config = dict(
    encoder_arch='nf_resnet',
    model='contrastive image-text model',
    dataset='photos with spoken descriptions (Open Images, Localized Narratives)',
    train_examples=203450,
    image_size=32,
    crop_scale_min=1,
    horizontal_flip=True,
    translate=0.06,
    tokenizer='char',
    vocab_size=53,
    loss='softmax',
    embed_dim=128,
    encoder_norm='none_scaled_ws',
    encoder_activation='relu',
    encoder_depths=[4, 4, 4],
    encoder_kernel_size=3,
    encoder_stem='single',
    encoder_avg_pool_shortcut=False,
    encoder_widths=[64, 112, 192],
    encoder_residual_scale=0.3,
    text_encoder_causal=False,
    text_encoder_width=128,
    text_encoder_layers=6,
    text_encoder_norm='layernorm',
    text_encoder_norm_position='pre',
    text_encoder_activation='swiglu',
    text_encoder_mlp_ratio=3,
    text_encoder_head_dim=32,
    text_encoder_fused_qkv=True,
    text_encoder_bias='all',
    text_encoder_qk_norm=False,
    text_encoder_parallel_block=False,
    text_encoder_inner_norm=False,
    text_encoder_drop_path=0.05,
    text_encoder_positions='sincos',
    init='xavier_uniform',
    residual_init='none',
    optimizer='adam_atan2',
    lr=0.003,
    beta1=0.9,
    beta2=0.98,
    grad_clip=1.0,
    steps=12300,
    batch_size=256,
    epochs=15.5,
    lr_schedule='cosine',
    final_lr_fraction=0,
    warmup_steps=240,
    weight_decay=0.0,
)
Rows from block 2 of the text encoder, named by matrix and row number. Rows with one number belong to one neuron. Each number is 200 + 20 x the weight over its row's rms, rounded and kept within 0 to 999. All counts start at 0. After the name is the row's rms in percent of the matrix's.
# gate: MLP gate (text_encoder.blocks.2.mlp.gate.weight, 384x128), inputs 64-127
# fc1: MLP up (text_encoder.blocks.2.mlp.fc1.weight, 384x128), inputs 64-127
# fc2: MLP down (text_encoder.blocks.2.mlp.fc2.weight, 128x384, transposed), outputs 64-127
gate.158,102,182,203,227,241,176,176,196,197,195,173,158,203,213,202,177,174,203,205,179,233,188,194,218,191,230,172,199,189,255,221,198,216,199,212,186,226,203,211,187,175,213,230,164,205,161,216,198,177,186,171,173,207,182,181,184,217,170,204,214,196,173,194,208,200
fc1.158,093,226,209,213,227,178,160,198,197,199,182,191,187,210,184,184,181,221,198,206,200,204,209,197,208,180,175,207,218,213,189,249,201,221,210,209,242,230,189,169,176,204,201,211,223,181,187,194,198,172,173,191,209,187,180,210,219,184,211,190,216,168,205,178,220
fc2.158,103,216,146,159,199,225,175,209,186,179,175,228,223,206,223,219,206,234,220,196,155,177,185,206,203,180,198,188,232,204,212,221,223,217,183,214,201,211,184,179,197,223,168,218,200,220,172,213,219,196,219,223,217,217,199,207,185,207,200,192,184,180,194,234,219
gate.159,108,191,217,217,227,221,190,186,148,163,216,194,202,203,177,183,189,213,226,193,228,217,212,173,169,220,192,202,194,203,197,180,215,233,206,209,204,171,222,210,202,166,186,213,181,171,218,218,206,181,180,171,201,209,220,223,194,213,205,188,185,190,174,195,203
fc1.159,098,158,238,229,244,147,199,204,184,180,215,181,202,232,206,192,207,193,230,185,194,234,213,204,207,191,145,176,193,217,193,200,196,201,207,178,179,160,198,214,217,202,197,180,201,216,211,211,211,199,176,197,208,190,234,211,209,189,235,195,172,228,207,200,193
fc2.159,099,225,188,195,182,182,219,231,207,175,172,223,201,241,188,187,200,198,183,210,177,213,179,197,248,207,217,199,219,208,204,231,200,154,170,213,217,219,216,212,213,216,202,204,198,214,227,192,178,207,201,211,188,195,190,186,184,188,191,227,240,221,197,204,188
gate.160,089,202,203,214,220,195,171,215,176,222,165,168,208,174,206,198,196,221,211,174,229,183,203,214,164,183,213,215,198,217,230,154,222,191,211,173,182,208,238,180,206,208,232,176,197,164,193,232,179,212,200,207,191,209,221,174,221,184,187,196,213,196,234,214,222
fc1.160,110,203,232,221,196,224,200,156,208,202,189,205,151,200,181,177,210,176,197,215,213,176,209,212,209,210,193,186,200,208,165,206,203,230,180,175,206,178,226,236,187,185,218,225,217,183,221,191,229,191,229,173,190,231,189,215,214,202,203,201,205,199,180,180,174
fc2.160,112,225,206,199,228,174,204,226,219,160,207,194,194,206,199,191,169,203,197,212,173,208,218,187,219,166,171,205,222,202,205,200,192,218,220,200,198,182,184,201,192,195,142,238,201,218,199,177,227,160,202,207,206,202,181,206,192,207,203,221,163,222,211,213,201
gate.161,102,204,239,220,201,193,151,174,199,171,164,167,195,212,195,182,209,185,206,175,206,194,164,199,188,231,227,170,188,227,196,225,196,181,200,219,209,167,235,175,197,187,195,215,185,201,232,230,220,184,191,214,222,219,185,215,186,208,204,215,181,186,181,199,187
fc1.161,098,209,156,209,210,233,233,204,180,233,190,206,242,182,183,191,179,241,230,187,210,186,200,201,193,172,203,224,216,188,207,175,229,217,213,168,201,222,190,209,183,201,226,165,189,189,167,194,193,201,196,192,186,214,230,203,209,185,183,167,208,193,224,169,199
fc2.161,100,200,194,216,230,162,188,174,180,169,226,199,189,224,183,179,213,219,235,180,241,221,202,172,222,209,186,183,221,175,200,188,188,201,177,202,198,172,211,228,211,174,179,213,183,165,200,238,238,232,204,178,203,197,210,216,207,213,236,171,210,205,178,209,171
gate.162,102,197,204,198,185,177,205,207,215,206,197,183,205,221,188,222,158,205,163,200,193,184,206,199,236,179,230,171,209,181,205,238,140,218,203,220,233,205,185,223,169,199,195,205,190,206,221,184,228,183,196,183,195,198,166,194,221,230,208,220,205,203,187,165,192
fc1.162,104,201,211,203,213,196,150,221,185,215,194,226,215,183,221,203,204,218,210,180,194,208,182,236,165,204,195,193,148,199,197,209,190,186,217,188,219,223,232,181,210,221,211,214,186,207,185,192,192,175,196,209,167,216,189,198,173,224,178,173,149,187,196,227,241
fc2.162,103,217,187,222,167,206,241,209,210,209,158,218,244,202,197,206,175,204,209,212,200,177,208,189,221,176,226,216,238,208,211,165,178,214,175,187,196,190,168,153,201,161,212,205,202,207,182,225,202,215,223,216,198,161,169,210,191,183,207,243,238,206,215,207,188
gate.163,100,209,233,215,196,237,193,212,212,197,186,188,183,188,165,176,152,185,190,187,231,190,206,206,198,205,209,165,204,192,188,210,161,221,177,203,217,188,201,203,193,174,220,208,170,162,197,187,212,165,210,164,176,233,177,201,170,226,198,218,221,177,198,173,188
fc1.163,103,185,233,182,213,217,231,183,212,181,174,202,193,209,170,167,183,197,215,223,175,179,213,205,193,196,165,142,218,187,190,192,172,247,200,208,195,171,188,185,204,161,176,209,164,209,219,187,223,196,226,185,181,199,177,205,188,222,237,217,202,219,205,202,185
fc2.163,108,231,169,209,181,236,206,180,197,223,190,201,180,169,188,235,196,218,161,214,233,178,217,202,198,194,219,232,197,203,196,185,192,224,199,209,174,239,185,204,184,192,213,213,212,158,171,222,190,179,201,167,189,216,203,212,238,202,162,166,220,214,197,182,199
gate.164,101,230,164,179,212,183,181,160,211,190,158,219,216,166,210,187,194,206,181,181,207,190,179,215,195,183,214,192,167,191,207,222,174,196,189,188,185,174,223,195,181,208,200,190,197,183,202,225,245,207,227,210,214,246,146,220,209,234,212,201,164,177,174,199,178
fc1.164,113,167,221,228,194,227,231,213,189,195,248,186,167,229,195,194,202,173,226,192,208,219,196,179,190,229,198,185,206,203,177,199,215,203,182,209,210,191,193,203,204,182,193,235,173,207,198,173,208,204,206,181,181,173,221,195,182,201,221,198,213,200,226,222,204
fc2.164,110,199,189,171,202,169,183,179,190,157,178,195,188,177,189,179,228,186,209,159,228,215,191,193,188,219,198,193,184,174,191,189,204,169,210,226,190,197,206,221,190,202,187,234,216,176,217,204,227,212,207,178,225,242,218,230,167,214,204,160,188,224,149,193,189
gate.165,104,191,193,208,154,247,209,203,184,212,218,201,200,188,169,205,199,157,188,180,218,209,179,213,217,228,190,176,173,189,202,196,194,217,183,206,207,203,205,232,201,152,202,217,189,180,207,172,177,190,243,166,195,205,189,223,196,215,189,177,219,188,208,187,188
fc1.165,100,205,213,208,257,188,140,232,188,198,190,186,187,222,183,200,175,212,205,189,221,174,226,190,201,203,214,222,224,227,202,196,217,183,216,195,233,199,216,187,208,199,215,187,205,191,190,225,178,165,136,199,202,192,210,165,184,173,187,203,204,166,201,207,222
fc2.165,101,160,215,198,189,139,223,205,178,189,192,171,213,222,195,197,211,195,230,229,162,227,228,179,228,162,169,194,196,191,198,193,207,197,209,191,189,168,171,194,259,204,173,184,217,218,226,195,214,205,195,192,215,171,186,199,218,213,267,213,225,208,190,185,185
gate.166,099,214,201,247,204,208,197,180,159,176,210,196,194,177,188,178,201,183,193,178,198,191,169,173,198,235,234,194,200,207,201,194,213,175,167,200,207,173,246,235,203,163,197,214,211,197,210,220,215,196,198,208,215,211,181,189,213,195,184,192,206,172,201,172,183
fc1.166,097,170,204,224,195,172,190,204,201,212,225,196,240,222,214,196,178,172,214,187,208,228,170,224,196,209,186,180,154,205,199,178,198,186,200,185,200,197,229,219,211,207,196,174,206,204,203,203,230,228,170,213,183,175,183,173,214,199,216,161,181,174,239,181,219
fc2.166,095,190,222,166,194,205,192,192,207,173,216,202,221,201,216,190,197,188,206,194,174,213,196,222,199,193,159,197,197,223,168,204,199,252,221,192,175,226,176,234,166,221,185,183,195,222,219,195,200,180,221,220,179,234,204,216,227,212,192,161,188,228,235,220,187
gate.167,101,200,235,191,178,196,205,175,212,183,210,175,193,166,173,197,211,194,191,196,218,205,162,195,205,198,223,171,193,177,170,224,195,166,222,213,195,179,164,203,180,172,227,195,177,172,214,187,211,148,219,197,220,207,215,212,221,185,195,204,224,193,185,167,167
fc1.167,085,207,207,174,172,191,210,207,224,200,180,190,216,174,175,208,231,198,177,216,175,201,174,203,189,187,227,196,191,180,168,235,193,168,208,182,179,203,176,213,148,199,215,210,188,223,207,179,222,187,213,223,210,223,183,194,232,197,201,189,200,205,205,161,196
fc2.167,098,192,223,220,233,238,153,198,191,242,226,172,182,209,197,178,205,207,201,162,228,200,180,228,196,193,189,220,193,177,212,224,196,217,223,173,211,214,199,200,217,183,192,209,192,195,207,189,215,195,179,183,181,242,225,220,207,195,197,170,190,231,172,208,217
gate.168,111,217,185,223,184,211,185,195,208,216,205,186,208,184,218,214,208,180,177,162,239,186,174,221,185,224,229,200,173,256,238,191,200,195,213,211,243,221,223,209,191,220,210,199,199,163,200,171,182,210,199,185,205,234,193,231,207,182,178,184,195,220,177,199,224
fc1.168,108,190,237,195,229,177,169,232,197,204,211,185,201,193,184,182,155,167,189,197,213,206,211,205,206,217,171,167,208,204,184,224,191,169,206,209,238,208,190,209,175,169,230,191,198,204,204,170,181,148,185,188,189,205,215,170,167,220,204,195,219,189,218,157,212
fc2.168,105,167,208,181,183,203,190,219,229,229,185,195,215,211,230,204,221,182,197,250,198,200,216,201,229,178,174,201,211,206,170,200,195,195,220,198,185,208,163,214,221,242,212,179,243,192,192,173,181,245,154,204,207,216,182,190,195,186,225,184,204,213,206,215,212
gate.169,088,229,224,188,194,190,180,183,218,192,174,186,187,209,181,211,183,228,169,227,225,178,189,192,174,178,204,220,214,230,208,241,225,197,228,194,235,219,202,171,166,197,247,173,205,171,209,208,202,215,206,161,201,198,170,205,221,187,185,188,196,182,187,186,201
fc1.169,091,220,199,211,224,232,193,220,194,185,221,191,211,166,216,165,203,173,209,167,207,218,200,185,203,239,208,160,167,196,187,180,174,204,184,191,195,160,224,197,212,184,184,196,155,199,211,188,182,144,203,204,185,227,212,206,176,240,206,203,184,176,195,239,212
fc2.169,099,176,231,204,180,187,213,200,234,186,239,204,220,202,214,199,205,155,196,173,148,205,204,207,203,181,173,204,192,215,203,200,165,210,229,202,182,175,180,233,210,210,188,224,184,254,179,171,200,232,205,189,215,211,195,210,196,200,212,173,192,219,233,201,210
gate.170,102,205,179,184,193,191,183,203,158,211,211,204,211,168,179,207,204,198,226,173,224,219,170,187,185,198,201,187,210,207,178,185,205,163,181,194,224,203,236,236,188,209,223,196,198,167,201,221,222,158,217,177,204,193,207,211,203,207,175,180,220,141,190,160,200
fc1.170,122,210,164,155,179,211,214,188,192,206,215,243,217,193,191,200,209,174,201,219,170,220,184,184,194,199,212,193,231,197,164,204,194,184,166,239,204,230,233,248,187,206,185,214,195,223,193,228,233,211,231,207,207,184,208,225,182,212,203,178,230,166,202,165,215
fc2.170,106,220,165,208,236,233,170,216,188,220,185,203,226,207,199,204,204,239,211,203,213,166,176,204,210,181,237,245,204,191,221,184,209,193,188,180,220,215,238,195,213,190,199,180,228,205,170,229,177,190,183,218,188,221,222,203,204,164,175,175,187,201,217,251,218
gate.171,099,230,186,232,187,220,159,206,192,205,205,204,192,204,223,188,199,167,198,171,282,183,179,203,212,229,217,154,205,219,209,186,184,197,184,184,219,172,240,243,189,210,239,208,206,168,208,196,194,192,204,152,191,220,188,209,162,217,191,180,212,197,226,197,205
fc1.171,079,208,195,188,201,212,194,160,202,200,206,201,193,208,200,194,194,175,187,178,234,214,196,201,203,233,184,192,195,215,226,160,182,187,174,231,250,209,225,242,196,175,178,227,178,202,216,234,224,200,224,204,198,211,186,213,181,205,223,218,206,220,205,198,207
fc2.171,087,225,201,222,187,218,209,261,211,226,181,213,209,207,215,248,191,194,175,238,182,184,200,212,232,175,214,209,216,215,205,215,184,190,213,179,238,201,185,203,223,190,195,183,196,212,169,169,174,186,176,213,202,192,190,212,231,189,181,218,226,254,225,198,199
gate.172,120,225,190,175,178,216,210,209,190,224,184,182,218,181,173,185,207,207,217,207,217,198,221,200,186,206,192,214,208,199,221,189,229,169,195,160,196,200,214,231,193,235,248,163,204,191,193,182,186,194,190,198,228,207,183,195,202,184,183,207,209,199,187,154,182
fc1.172,113,199,199,199,170,200,212,241,199,234,231,192,234,197,200,220,175,189,188,222,181,216,223,218,195,190,180,234,215,191,217,198,224,171,232,181,236,217,190,237,228,233,221,181,215,216,187,149,176,184,161,197,213,175,195,191,219,172,181,182,183,231,197,190,212
fc2.172,113,168,169,186,206,210,225,213,217,210,196,190,216,181,200,197,196,169,216,198,213,221,208,211,202,195,192,223,171,184,191,188,193,184,193,194,182,204,195,179,217,223,228,195,204,183,205,197,157,218,160,214,173,200,204,188,145,202,229,195,204,215,204,198,197