{
  "crop_scale_min": 1,
  "horizontal_flip": true,
  "vocab_size": 53,
  "encoder_norm": "none_scaled_ws",
  "encoder_depths": [4, 4, 4],
  "encoder_stem": "single",
  "encoder_residual_scale": 0.3,
  "text_encoder_layers": 6,
  "text_encoder_norm_position": "pre",
  "text_encoder_drop_path": 0.05,
  "init": "xavier_uniform",
  "lr": 0.003,
  "epochs": 15.5,
  "lr_schedule": "cosine",
  "warmup_steps": 240
}
Rows from block 6 of the image encoder of a small contrastive image-text model, named by matrix and row number. Rows with one number belong to one channel. Each number is 500 + 50 x the weight over its row's rms, rounded and kept within 0 to 999. All counts start at 0. Numbers have three digits each.
After each channel's rows are labels from the 100 images, of 14848, where the channel reaches its highest value: "strongest on" is what is common among them. Only what is clearly more common there than usual is listed. The data: photos with spoken descriptions (Open Images, Localized Narratives). In brackets: how many of the 100.
# convs0: first 3x3 conv (encoder.blocks.6.convs.0.weight, 112x112x3x3, standardized in use, each kernel summed), inputs 0-111
# convs1: second 3x3 conv (encoder.blocks.6.convs.1.weight, 112x112x3x3, standardized in use, transposed, each kernel summed), outputs 0-111

convs0.36:568579498536521518572507560445499536444479537543600587595502478540531496491540478584587499524608510453478499522519437522516504608552528536535528554577466464544569608497521561550523484533550556511540488507530533520543554564488586605562460572558552532577562523570583465533543550460521483469542558482494501564548554489507483516615575522463
convs1.36:585474535554539553518544512440608502473546519595510561509517511502448434433567520527463546579578588467508592404495439554486565482563551555531513492435499458491520431479520565501560462484426480560510502559539498545578501546466563503505552545560440567419507510496564478566446522557429549555549574542543447513538449552634563557505496534494
strongest on: text has "food" (26)

convs0.94:546537501467443473472495518490480490435507539488560541560616492517530497381464462523514523436554478512471540468562426539469492557440522596542508562498586404597499594549510578467618534557525510487532498571538452470559487557457572511623513493488489494516473501551547424565552592435531443547559509538499476560565508611509480511528552558544
convs1.94:496493473536529502525520445469521469469521562634501550517594495506585407430525504522452494461531576529459583550486452458478556452504474595473444519524577426563499553365439513506537555482507513519443461481539414540569540552521469481477546514518418472478453440563517467621559538485510544525486570507534425439612422533556537572530498562496
strongest on: text has "standing" (51); text has "holding" (38); text has "wearing" (35); text has "man" (35)

convs0.9:526548511539469503336533454506477524462515518464543563438460502570518505465485489504555477490538502462461604558441384451479558519543484603566468495497457523572537509490635571538550545556515449521563529540487530551505523483535484556628445511573465387505474555525530450520462487434561509526526518555492521522534463434473347487510524446476
convs1.9:518541532416479501420490472506458496419527575603485506517468470535482417499432487567539496456580555560499503523450435505523495418438493522403396446544441528490585593454461516445566556461577499508427531473504513508489437457427543451485419516544462483541487461542527429585443509393479577447482554597432526485472521461464407535537430490503
strongest on: text has "people" (64); text has "standing" (53); text has "sitting" (44); text has "chairs" (34)

convs0.65:494577496494572532530499561456574528482491553535571554570475503577510498454540566602575520490600546490442527479515475573549458591501545537512451531590491477592573601583545585572537540554552505589569511515554525520539505595486568557538494552518526520570505527575543478600478527489581458495562567483522529509576519527527488561561529514520
convs1.65:543472524573598562486549495412581517470576484539559498505518512494433470415546528478498558527514610460472578434475453585406592456555419545539534495416505508498506436450505584514513446462530507479513533565512472540607497541457566476487592525610451532408507519504532494501469512559476558535515471518566417589524435541580543545498501554504
strongest on: text has "wearing" (30)

convs0.69:546507495548537447482399547501465515545466529557536612523541419510547460488503581513580436564567502463462504476477419519599512495458480543606427497523484441532530555576529458559571511536605460484545482590492435456599516527528496590547523569506475460545511459512545563570508543432522511419557502483471476517550541550470468453598557588437
convs1.69:433455513533579518506520475486507456533533523593475562550527506553471464580550438484453447582629531557480487462448539520571480485527519570412493524498470506506566514418454444476562471400588544549474489502493569511527484473523444552427478526579472483465494424570576555569402602469498557484445511466563501558637476481526536466577474544518
strongest on: text has "sky" (57)

convs0.41:425545482517478430470436525421504527515497530518579547507423584463452520410448470558567517434576524418397509525469484557502514571439563513540444490535443478536556576488516492525463502583521593452438577608514502492520522532520507520538503478470430452558579542491533479479403541437571473506569529507458538470515602472462436502609486501612
convs1.41:434478424461468515519547505459538494539527477535495489615423511546538538624405521541443487481510487515524489593470590465466443563568570569508515554538475563471457538485487530469394346444536534539471509550529520458468502491535475488471441534519391575559472625529515501468445463409598479548517454505475459563505554475449453484537471460518
strongest on: text has "food" (27)

convs0.33:479660545480500514478510560373466524417507601568501536553405514545477544478505539487575559513549533440433442460459426515490451590510465564530490524527468528491531569466481521541472445567519537477574538573554482565551542549430524601559502484535517533549536488560599495572517523443531525470568443478548532544574539499468544478583525517430
convs1.33:444534478610590515461527496466548555501494576533390512523568528520478473515506478547461606552548554448519487484452524497521530588471546610481518468478556553542493558539507556453478481487510550557554418497554472450621500545450595512542467465634466491466505500548543523577482514492512604486530552502470427474577533527532532603467562566583
strongest on: text has "trees" (60); text has "grass" (38)

convs0.106:494569577498457550480527530460553534450490586567525537558472493475512484496517546536566535480538444410475501415507459561482458550504552550553526461545475440602532524547659561551524485503472423533549474509537525526547558595429508476659420511576486480524522482541533440519415475508474514463526497573450486570500648475498468542490555489491
convs1.106:476401463496533569572502361472574409579577527519426501531514513504531394526507525484438489468566546483506527534463505464503618411513568470490511455482539513444563553404462434425495511475452581581489448510537465442553526525476577455464531579509436490558502560517526439537479414451496491548517540516493489496548480478531599606482439453481
strongest on: text has "people" (58); text has "sitting" (33)

convs0.95:527552586521484506555504558415500569475505517452664612545494468559502538444530477567559531523573554436418503470452422577538518532486562508550393543511416460568587561507537514519556558541542542505461501542509502487561502513493542536509412543533492489519532547530569414527519492377490439483574549487462524466571504487530452497601464487509
convs1.95:507559512479459547561468491436490486523574542504502491604456463600570418525499536566568501488566471490478404391454514422460394460528545595458545542579449426447502580472535570520492481511529587557457459496591505533480512523480495465461472505571365472544481548468540537445489565447452489598542470549459472597489492499516530514564465478468
strongest on: text has "food" (48); text has "table" (34); text has "plate" (31)

convs0.5:528652558493480531477461597413479577452474554540517546508450522508516506477469555566571508516538471452371462492550452458519437617577472530490498533550429434596506533526511590523493515530572433479518556492559535475475512551511522599545449468578544452538534470463474545515484471473567510402531546489439469593536500468446486449596491522552
convs1.5:590450483502524552550534578512496432422436450430524560431537520548451558540531389486392488593447536473492532496514506517445550495573504609466578468487494509526485408581484434443503541416387469575507503561459454493542478448457513494461528492593487463477519472537566546484453577560445506505442516473493482531507456523649533513490549557504
strongest on: text has "trees" (92); text has "sky" (71); text has "water" (29)

convs0.76:560529515528486497536537580500508555460571597506557521622583464487513477465520527529567533481522515427460449615477420482537551542462568568496508533549499510515555532629632552545507562560506451491555516419561433505551531582426427508503440515466464389524473484524459441573511530455462452547531509505501545536593508457486535572537547483478
convs1.76:541502450520509515521526577495631518490528532575501655542564505512555483536501501563459596582511530483486544575528469475492516505477593611466416483466540478516527558534507459466568573486423473555447487500602457541556446505444525532447495505539454478370488557566539485590461474508475525513435586568547532532537440455573513556482554535493
strongest on: text has "flowers" (26)

convs0.104:550540514536532532570530565504567517470564534554560535617534534590566503471537531559601568483616533525490551524469453575505519558491571549519515528558490538570562600483524538558572518543565544553545565534559460584546507580487551543577526561544538531557486528595588467572484529484528475537566523541553518516587517545551511560543506531505
convs1.104:513498483585586569546506446420570539483575543461519517527538500498521411432546528546516554567528599463473583448466483579512573465523565574498506475564496485477517479472499579517528516505514521481557544539514469566591557540490560524499564610570428540450501512575570524561472540524513547550534542493540478572587435520674527568528482494509
strongest on: text has "food" (35)

convs0.19:418524526481500444585504599477474475445524488611532518526530494548485485392531531581528436513538471521484408532478432661444509525483487442468504539525502499510546531535491622541599516500492525481562469556456544399461521574437497501485502497457533508539529496561456420501475497425511419527573538375490467486532402546540427544452453535484
convs1.19:504467470483431470472496575569473525495514477554542574450438556451466524488526400465488493483455447555562472400527486506478438562456450523543514428410545443505579424543546544525489515446437424442584502529430395549482444592413510553508517536467527404360536478525507520489565466491479466457463424472453513501448586556435457541460538456463
strongest on: text has "sitting" (45); text has "holding" (41); text has "table" (37); text has "man" (33)

convs0.21:497510547479498512488478536483450484422391502539494482524480508595500435368464471558537486499531535511478552481513412494501518557592437512472421581534506569549539554493509534567537485589615427449500557468500567584462581498422468520521491471534466496577533475551415416526544575444527431461526527389597542498546502520487430562537483566474
convs1.21:589502556524481523376506533490497580526482451503558509409577439432484482476611577444606634555486464437449537475518533592480469478515463443556567503538528456523437557558504526504526565489478492403574455506516491508460532512498556471496506450484496432533498514555552603545487495594425523513545517462568541477495502468609539505609505530506
strongest on: text has "man" (35); text has "two" (34)

convs0.85:527513483547527455554461538480477486457576554534533561589466471523569488377518557553521481490531506518484434474433377589519433571479440578582595549531465541534515525492579495546535504492511496453504567492484512535498541617484521552606495525500434495511559519548597378502577499471543435505520538533584481578502488502506398522529592527520
convs1.85:568432531540496514430496465400577519482540489407513544417554495450534569507494453456464477551432455431402524434410547538498602522511423505504600527457479482437550512526473481485506567469457455462529480556532484381548556514515510511566425470511449517491518430500438543427528465422493506611464543395500521534563522451485528528482497436386
strongest on: text has "holding" (38); text has "sitting" (37); text has "man" (32); text has "wearing" (30)

convs0.87:405546575450510452429496520393533452504548503510596557491504500515441572390498496546553452536553575455441413500454447464466596583507495524504433583537484612544566530468502489521520478485501525509529530482452541498560512513505526547527422592522457456472506472563490381557549551456516363495587532461586496549546491479483446504524493436509
convs1.87:494480474462503504470509525549550557532543414525527594493470517493491493519574524562524475566613393480515530538473574470548407447430499517532450432482414416440520527565472433511494560471531427480511488579520559542448437445509511490351526483535493489509427560591577592499487433595486520447485574499459549529564484423450508521573532473532
strongest on: text has "sitting" (43); text has "wall" (43); text has "table" (32); text has "chairs" (26)

convs0.56:422546504483603539564491596450576499520457573579546533526543547601499448419520493538579499490566501567471507449547446545525478544524441565518442565616525396573527596521509528595548495567541452533603467558510523508477479615508541515545501488519489552567477552519482434520452492551516472491576512500474501533558544558532503516604499510540
convs1.56:544460480556528520599580475464661518504566542550506501537515517526553455473505499580475547565537568499509554512487501547411574510528610597494534473511527495481510544412482558503545454452468547586505504511561496529583461495513539491519581572553464530434481511536512506525463465551549591586548507545579435579495404471578582590484465485491
strongest on: text has "holding" (44); text has "wearing" (36); text has "man" (34); text has "woman" (33)

convs0.77:519583510518516509493466591464539559435541553535577542575446527560510528466545514591587479526615524503460507517493436512569461540490538570527482528605491478577591591539551549570555527575582509487549521544519513524531536550488536560547501560549525520547560547561548476589516601478557482477586533491488540559583554549485477506623543513515
convs1.77:603454529535579562518570431436579539479589500498551472488525510491463559430552577514525570520577616490469489461460448569391586450531525508564527488446484492482511447450501503517492467461477524536596551567515477536523557539475579472482587588577442514454514509519576469596457452540481546559534587480533430519522424544574555551492481493497
strongest on: text has "wearing" (32); text has "woman" (28)

convs0.101:541537538467548541499475579438455554468440516549561501549439502548518495433461512549630508506565424412483513475490469523533475542505541544619515476552452512549554517523578618650606483510565471448555494527486573565446469499481494504531520572531521577539484578506483414565522493434541426459540526485540521543557509447534413525559470518461
convs1.101:624525507566476576577567522402500498398461500538492457492512544585498464468499483459452513549453527434461466436488516536503538489462494487391516480436535516501464546513467589411660471497422499617577509463561440420568428422501454424572504507492511470474493460545486451499543458517469470529492474449542494547562459495595528492493446430505
strongest on: text has "sky" (74); text has "building" (40); text has "buildings" (37); text has "windows" (27)

convs0.109:586552579530475407519497588491469515472483509529512631513422498455485495495492472583544484492522582455476536506522484609601462523376508545472389549526543492520608526556512498533467533484551407512558547571495550391456534484418453557493423504497483513490493467564519444551466436541532520493547559548472534453513539533517452534517627539514
convs1.109:520530520534477528581556479541414451554434466467479486422545637465535438530592483447484520531479511514492472519538515529535530498471546480473522542425516516479453485556553530445353496561522504618579479483534545508522507447583534536590466476412515530476566507534548509501458549617477469494495464501517541589506579538513554444549471362592
strongest on: text has "standing" (48); text has "wearing" (36); text has "man" (29)

convs0.32:565570472425516483489447630458502487478513513502513512472546540484461489485425489569542463537562569507440486461441493564539498499458499538538396507585478528493518546507604482551531566585503519505537493547476456405551505553490580510583489485608436562559555427535575473613556498483452543502585578459500498524518574576530424487526467604455
convs1.32:537430554427499478568568618462517476473524419563493534520499585523456449534512534443396523510427472476443491480528542495446559572491523586462506474470410467520456544505470457527476527396467588530430504573475407515569503549494576497467544505647475583456509494475556539471366447529489538455512469518538485538564568498504451514504475583522
strongest on: text has "holding" (36); text has "wearing" (34); text has "man" (34); text has "woman" (30)

convs0.75:537551544635485506448449573432521493476454564543509529577477516485475498514551486542556435422548570386464581505439474548484452523477427507520403545519515529543479480509605481570566483573598445543584541495564518477493441500473448563541400520524477466489481514608530453653547547505513549442522486509564522471494486483573465489525500540496
convs1.75:433529494568541625545522391508410481492563470605536461516470520486557464519445531430519504473501455585506538525506601594448508494466449492474445482424598437524495551438476451456631499411497478503579458462402495499483450521490539446553487499513504517390454498569505509559540443494462593539437466479454437508487461476562513535474449444471
strongest on: text has "people" (50); text has "group" (25)

convs0.81:557544515522570465446478565459611581505522513513548561487457529463387582501580438550553510441540534459449512462520480533512472552455459500486440561502477546530503504585494557606455517553540498472602421484576497566465538596362473527533477540474593514431533490596501501569484504563526489455537497474538414491534562494503561449530530571553
convs1.81:464514412485427482516533527497454505485624437494508541542513436487584569533482523425473475545490573438485474583422477565441453515478497451546566480450463620507520461593548549584527463545482528533490463453514621503501452568556587443528540550520592534450467607459467509486540526515483546598610463525522510458509594535489465497529524541541
strongest on: text has "man" (39); text has "holding" (37); text has "wearing" (35)

convs0.102:476584540487491410498539506402462485434463517472554545461483607556452583500544465502600558467550535547422456496504479504463401506544516507463517550611402457517547631552507494569465498559536555477526551553501531580534460521558443498522514537612471492516512523499534482540464523415536436411554512496463548594504532585458422526541476538523
convs1.102:423507461549458429553584454528495587593459432587522519612496477584573440561446521538503538607593552514546513517501526519544535561486590481502574411494514507455498497545423535485500488454537511580410508480524522474563491486517569504528503486471506606500474492512511496491592534504531513508546555494439464377438398488444448533423551442503
strongest on: text has "food" (45); text has "table" (32); text has "plate" (26)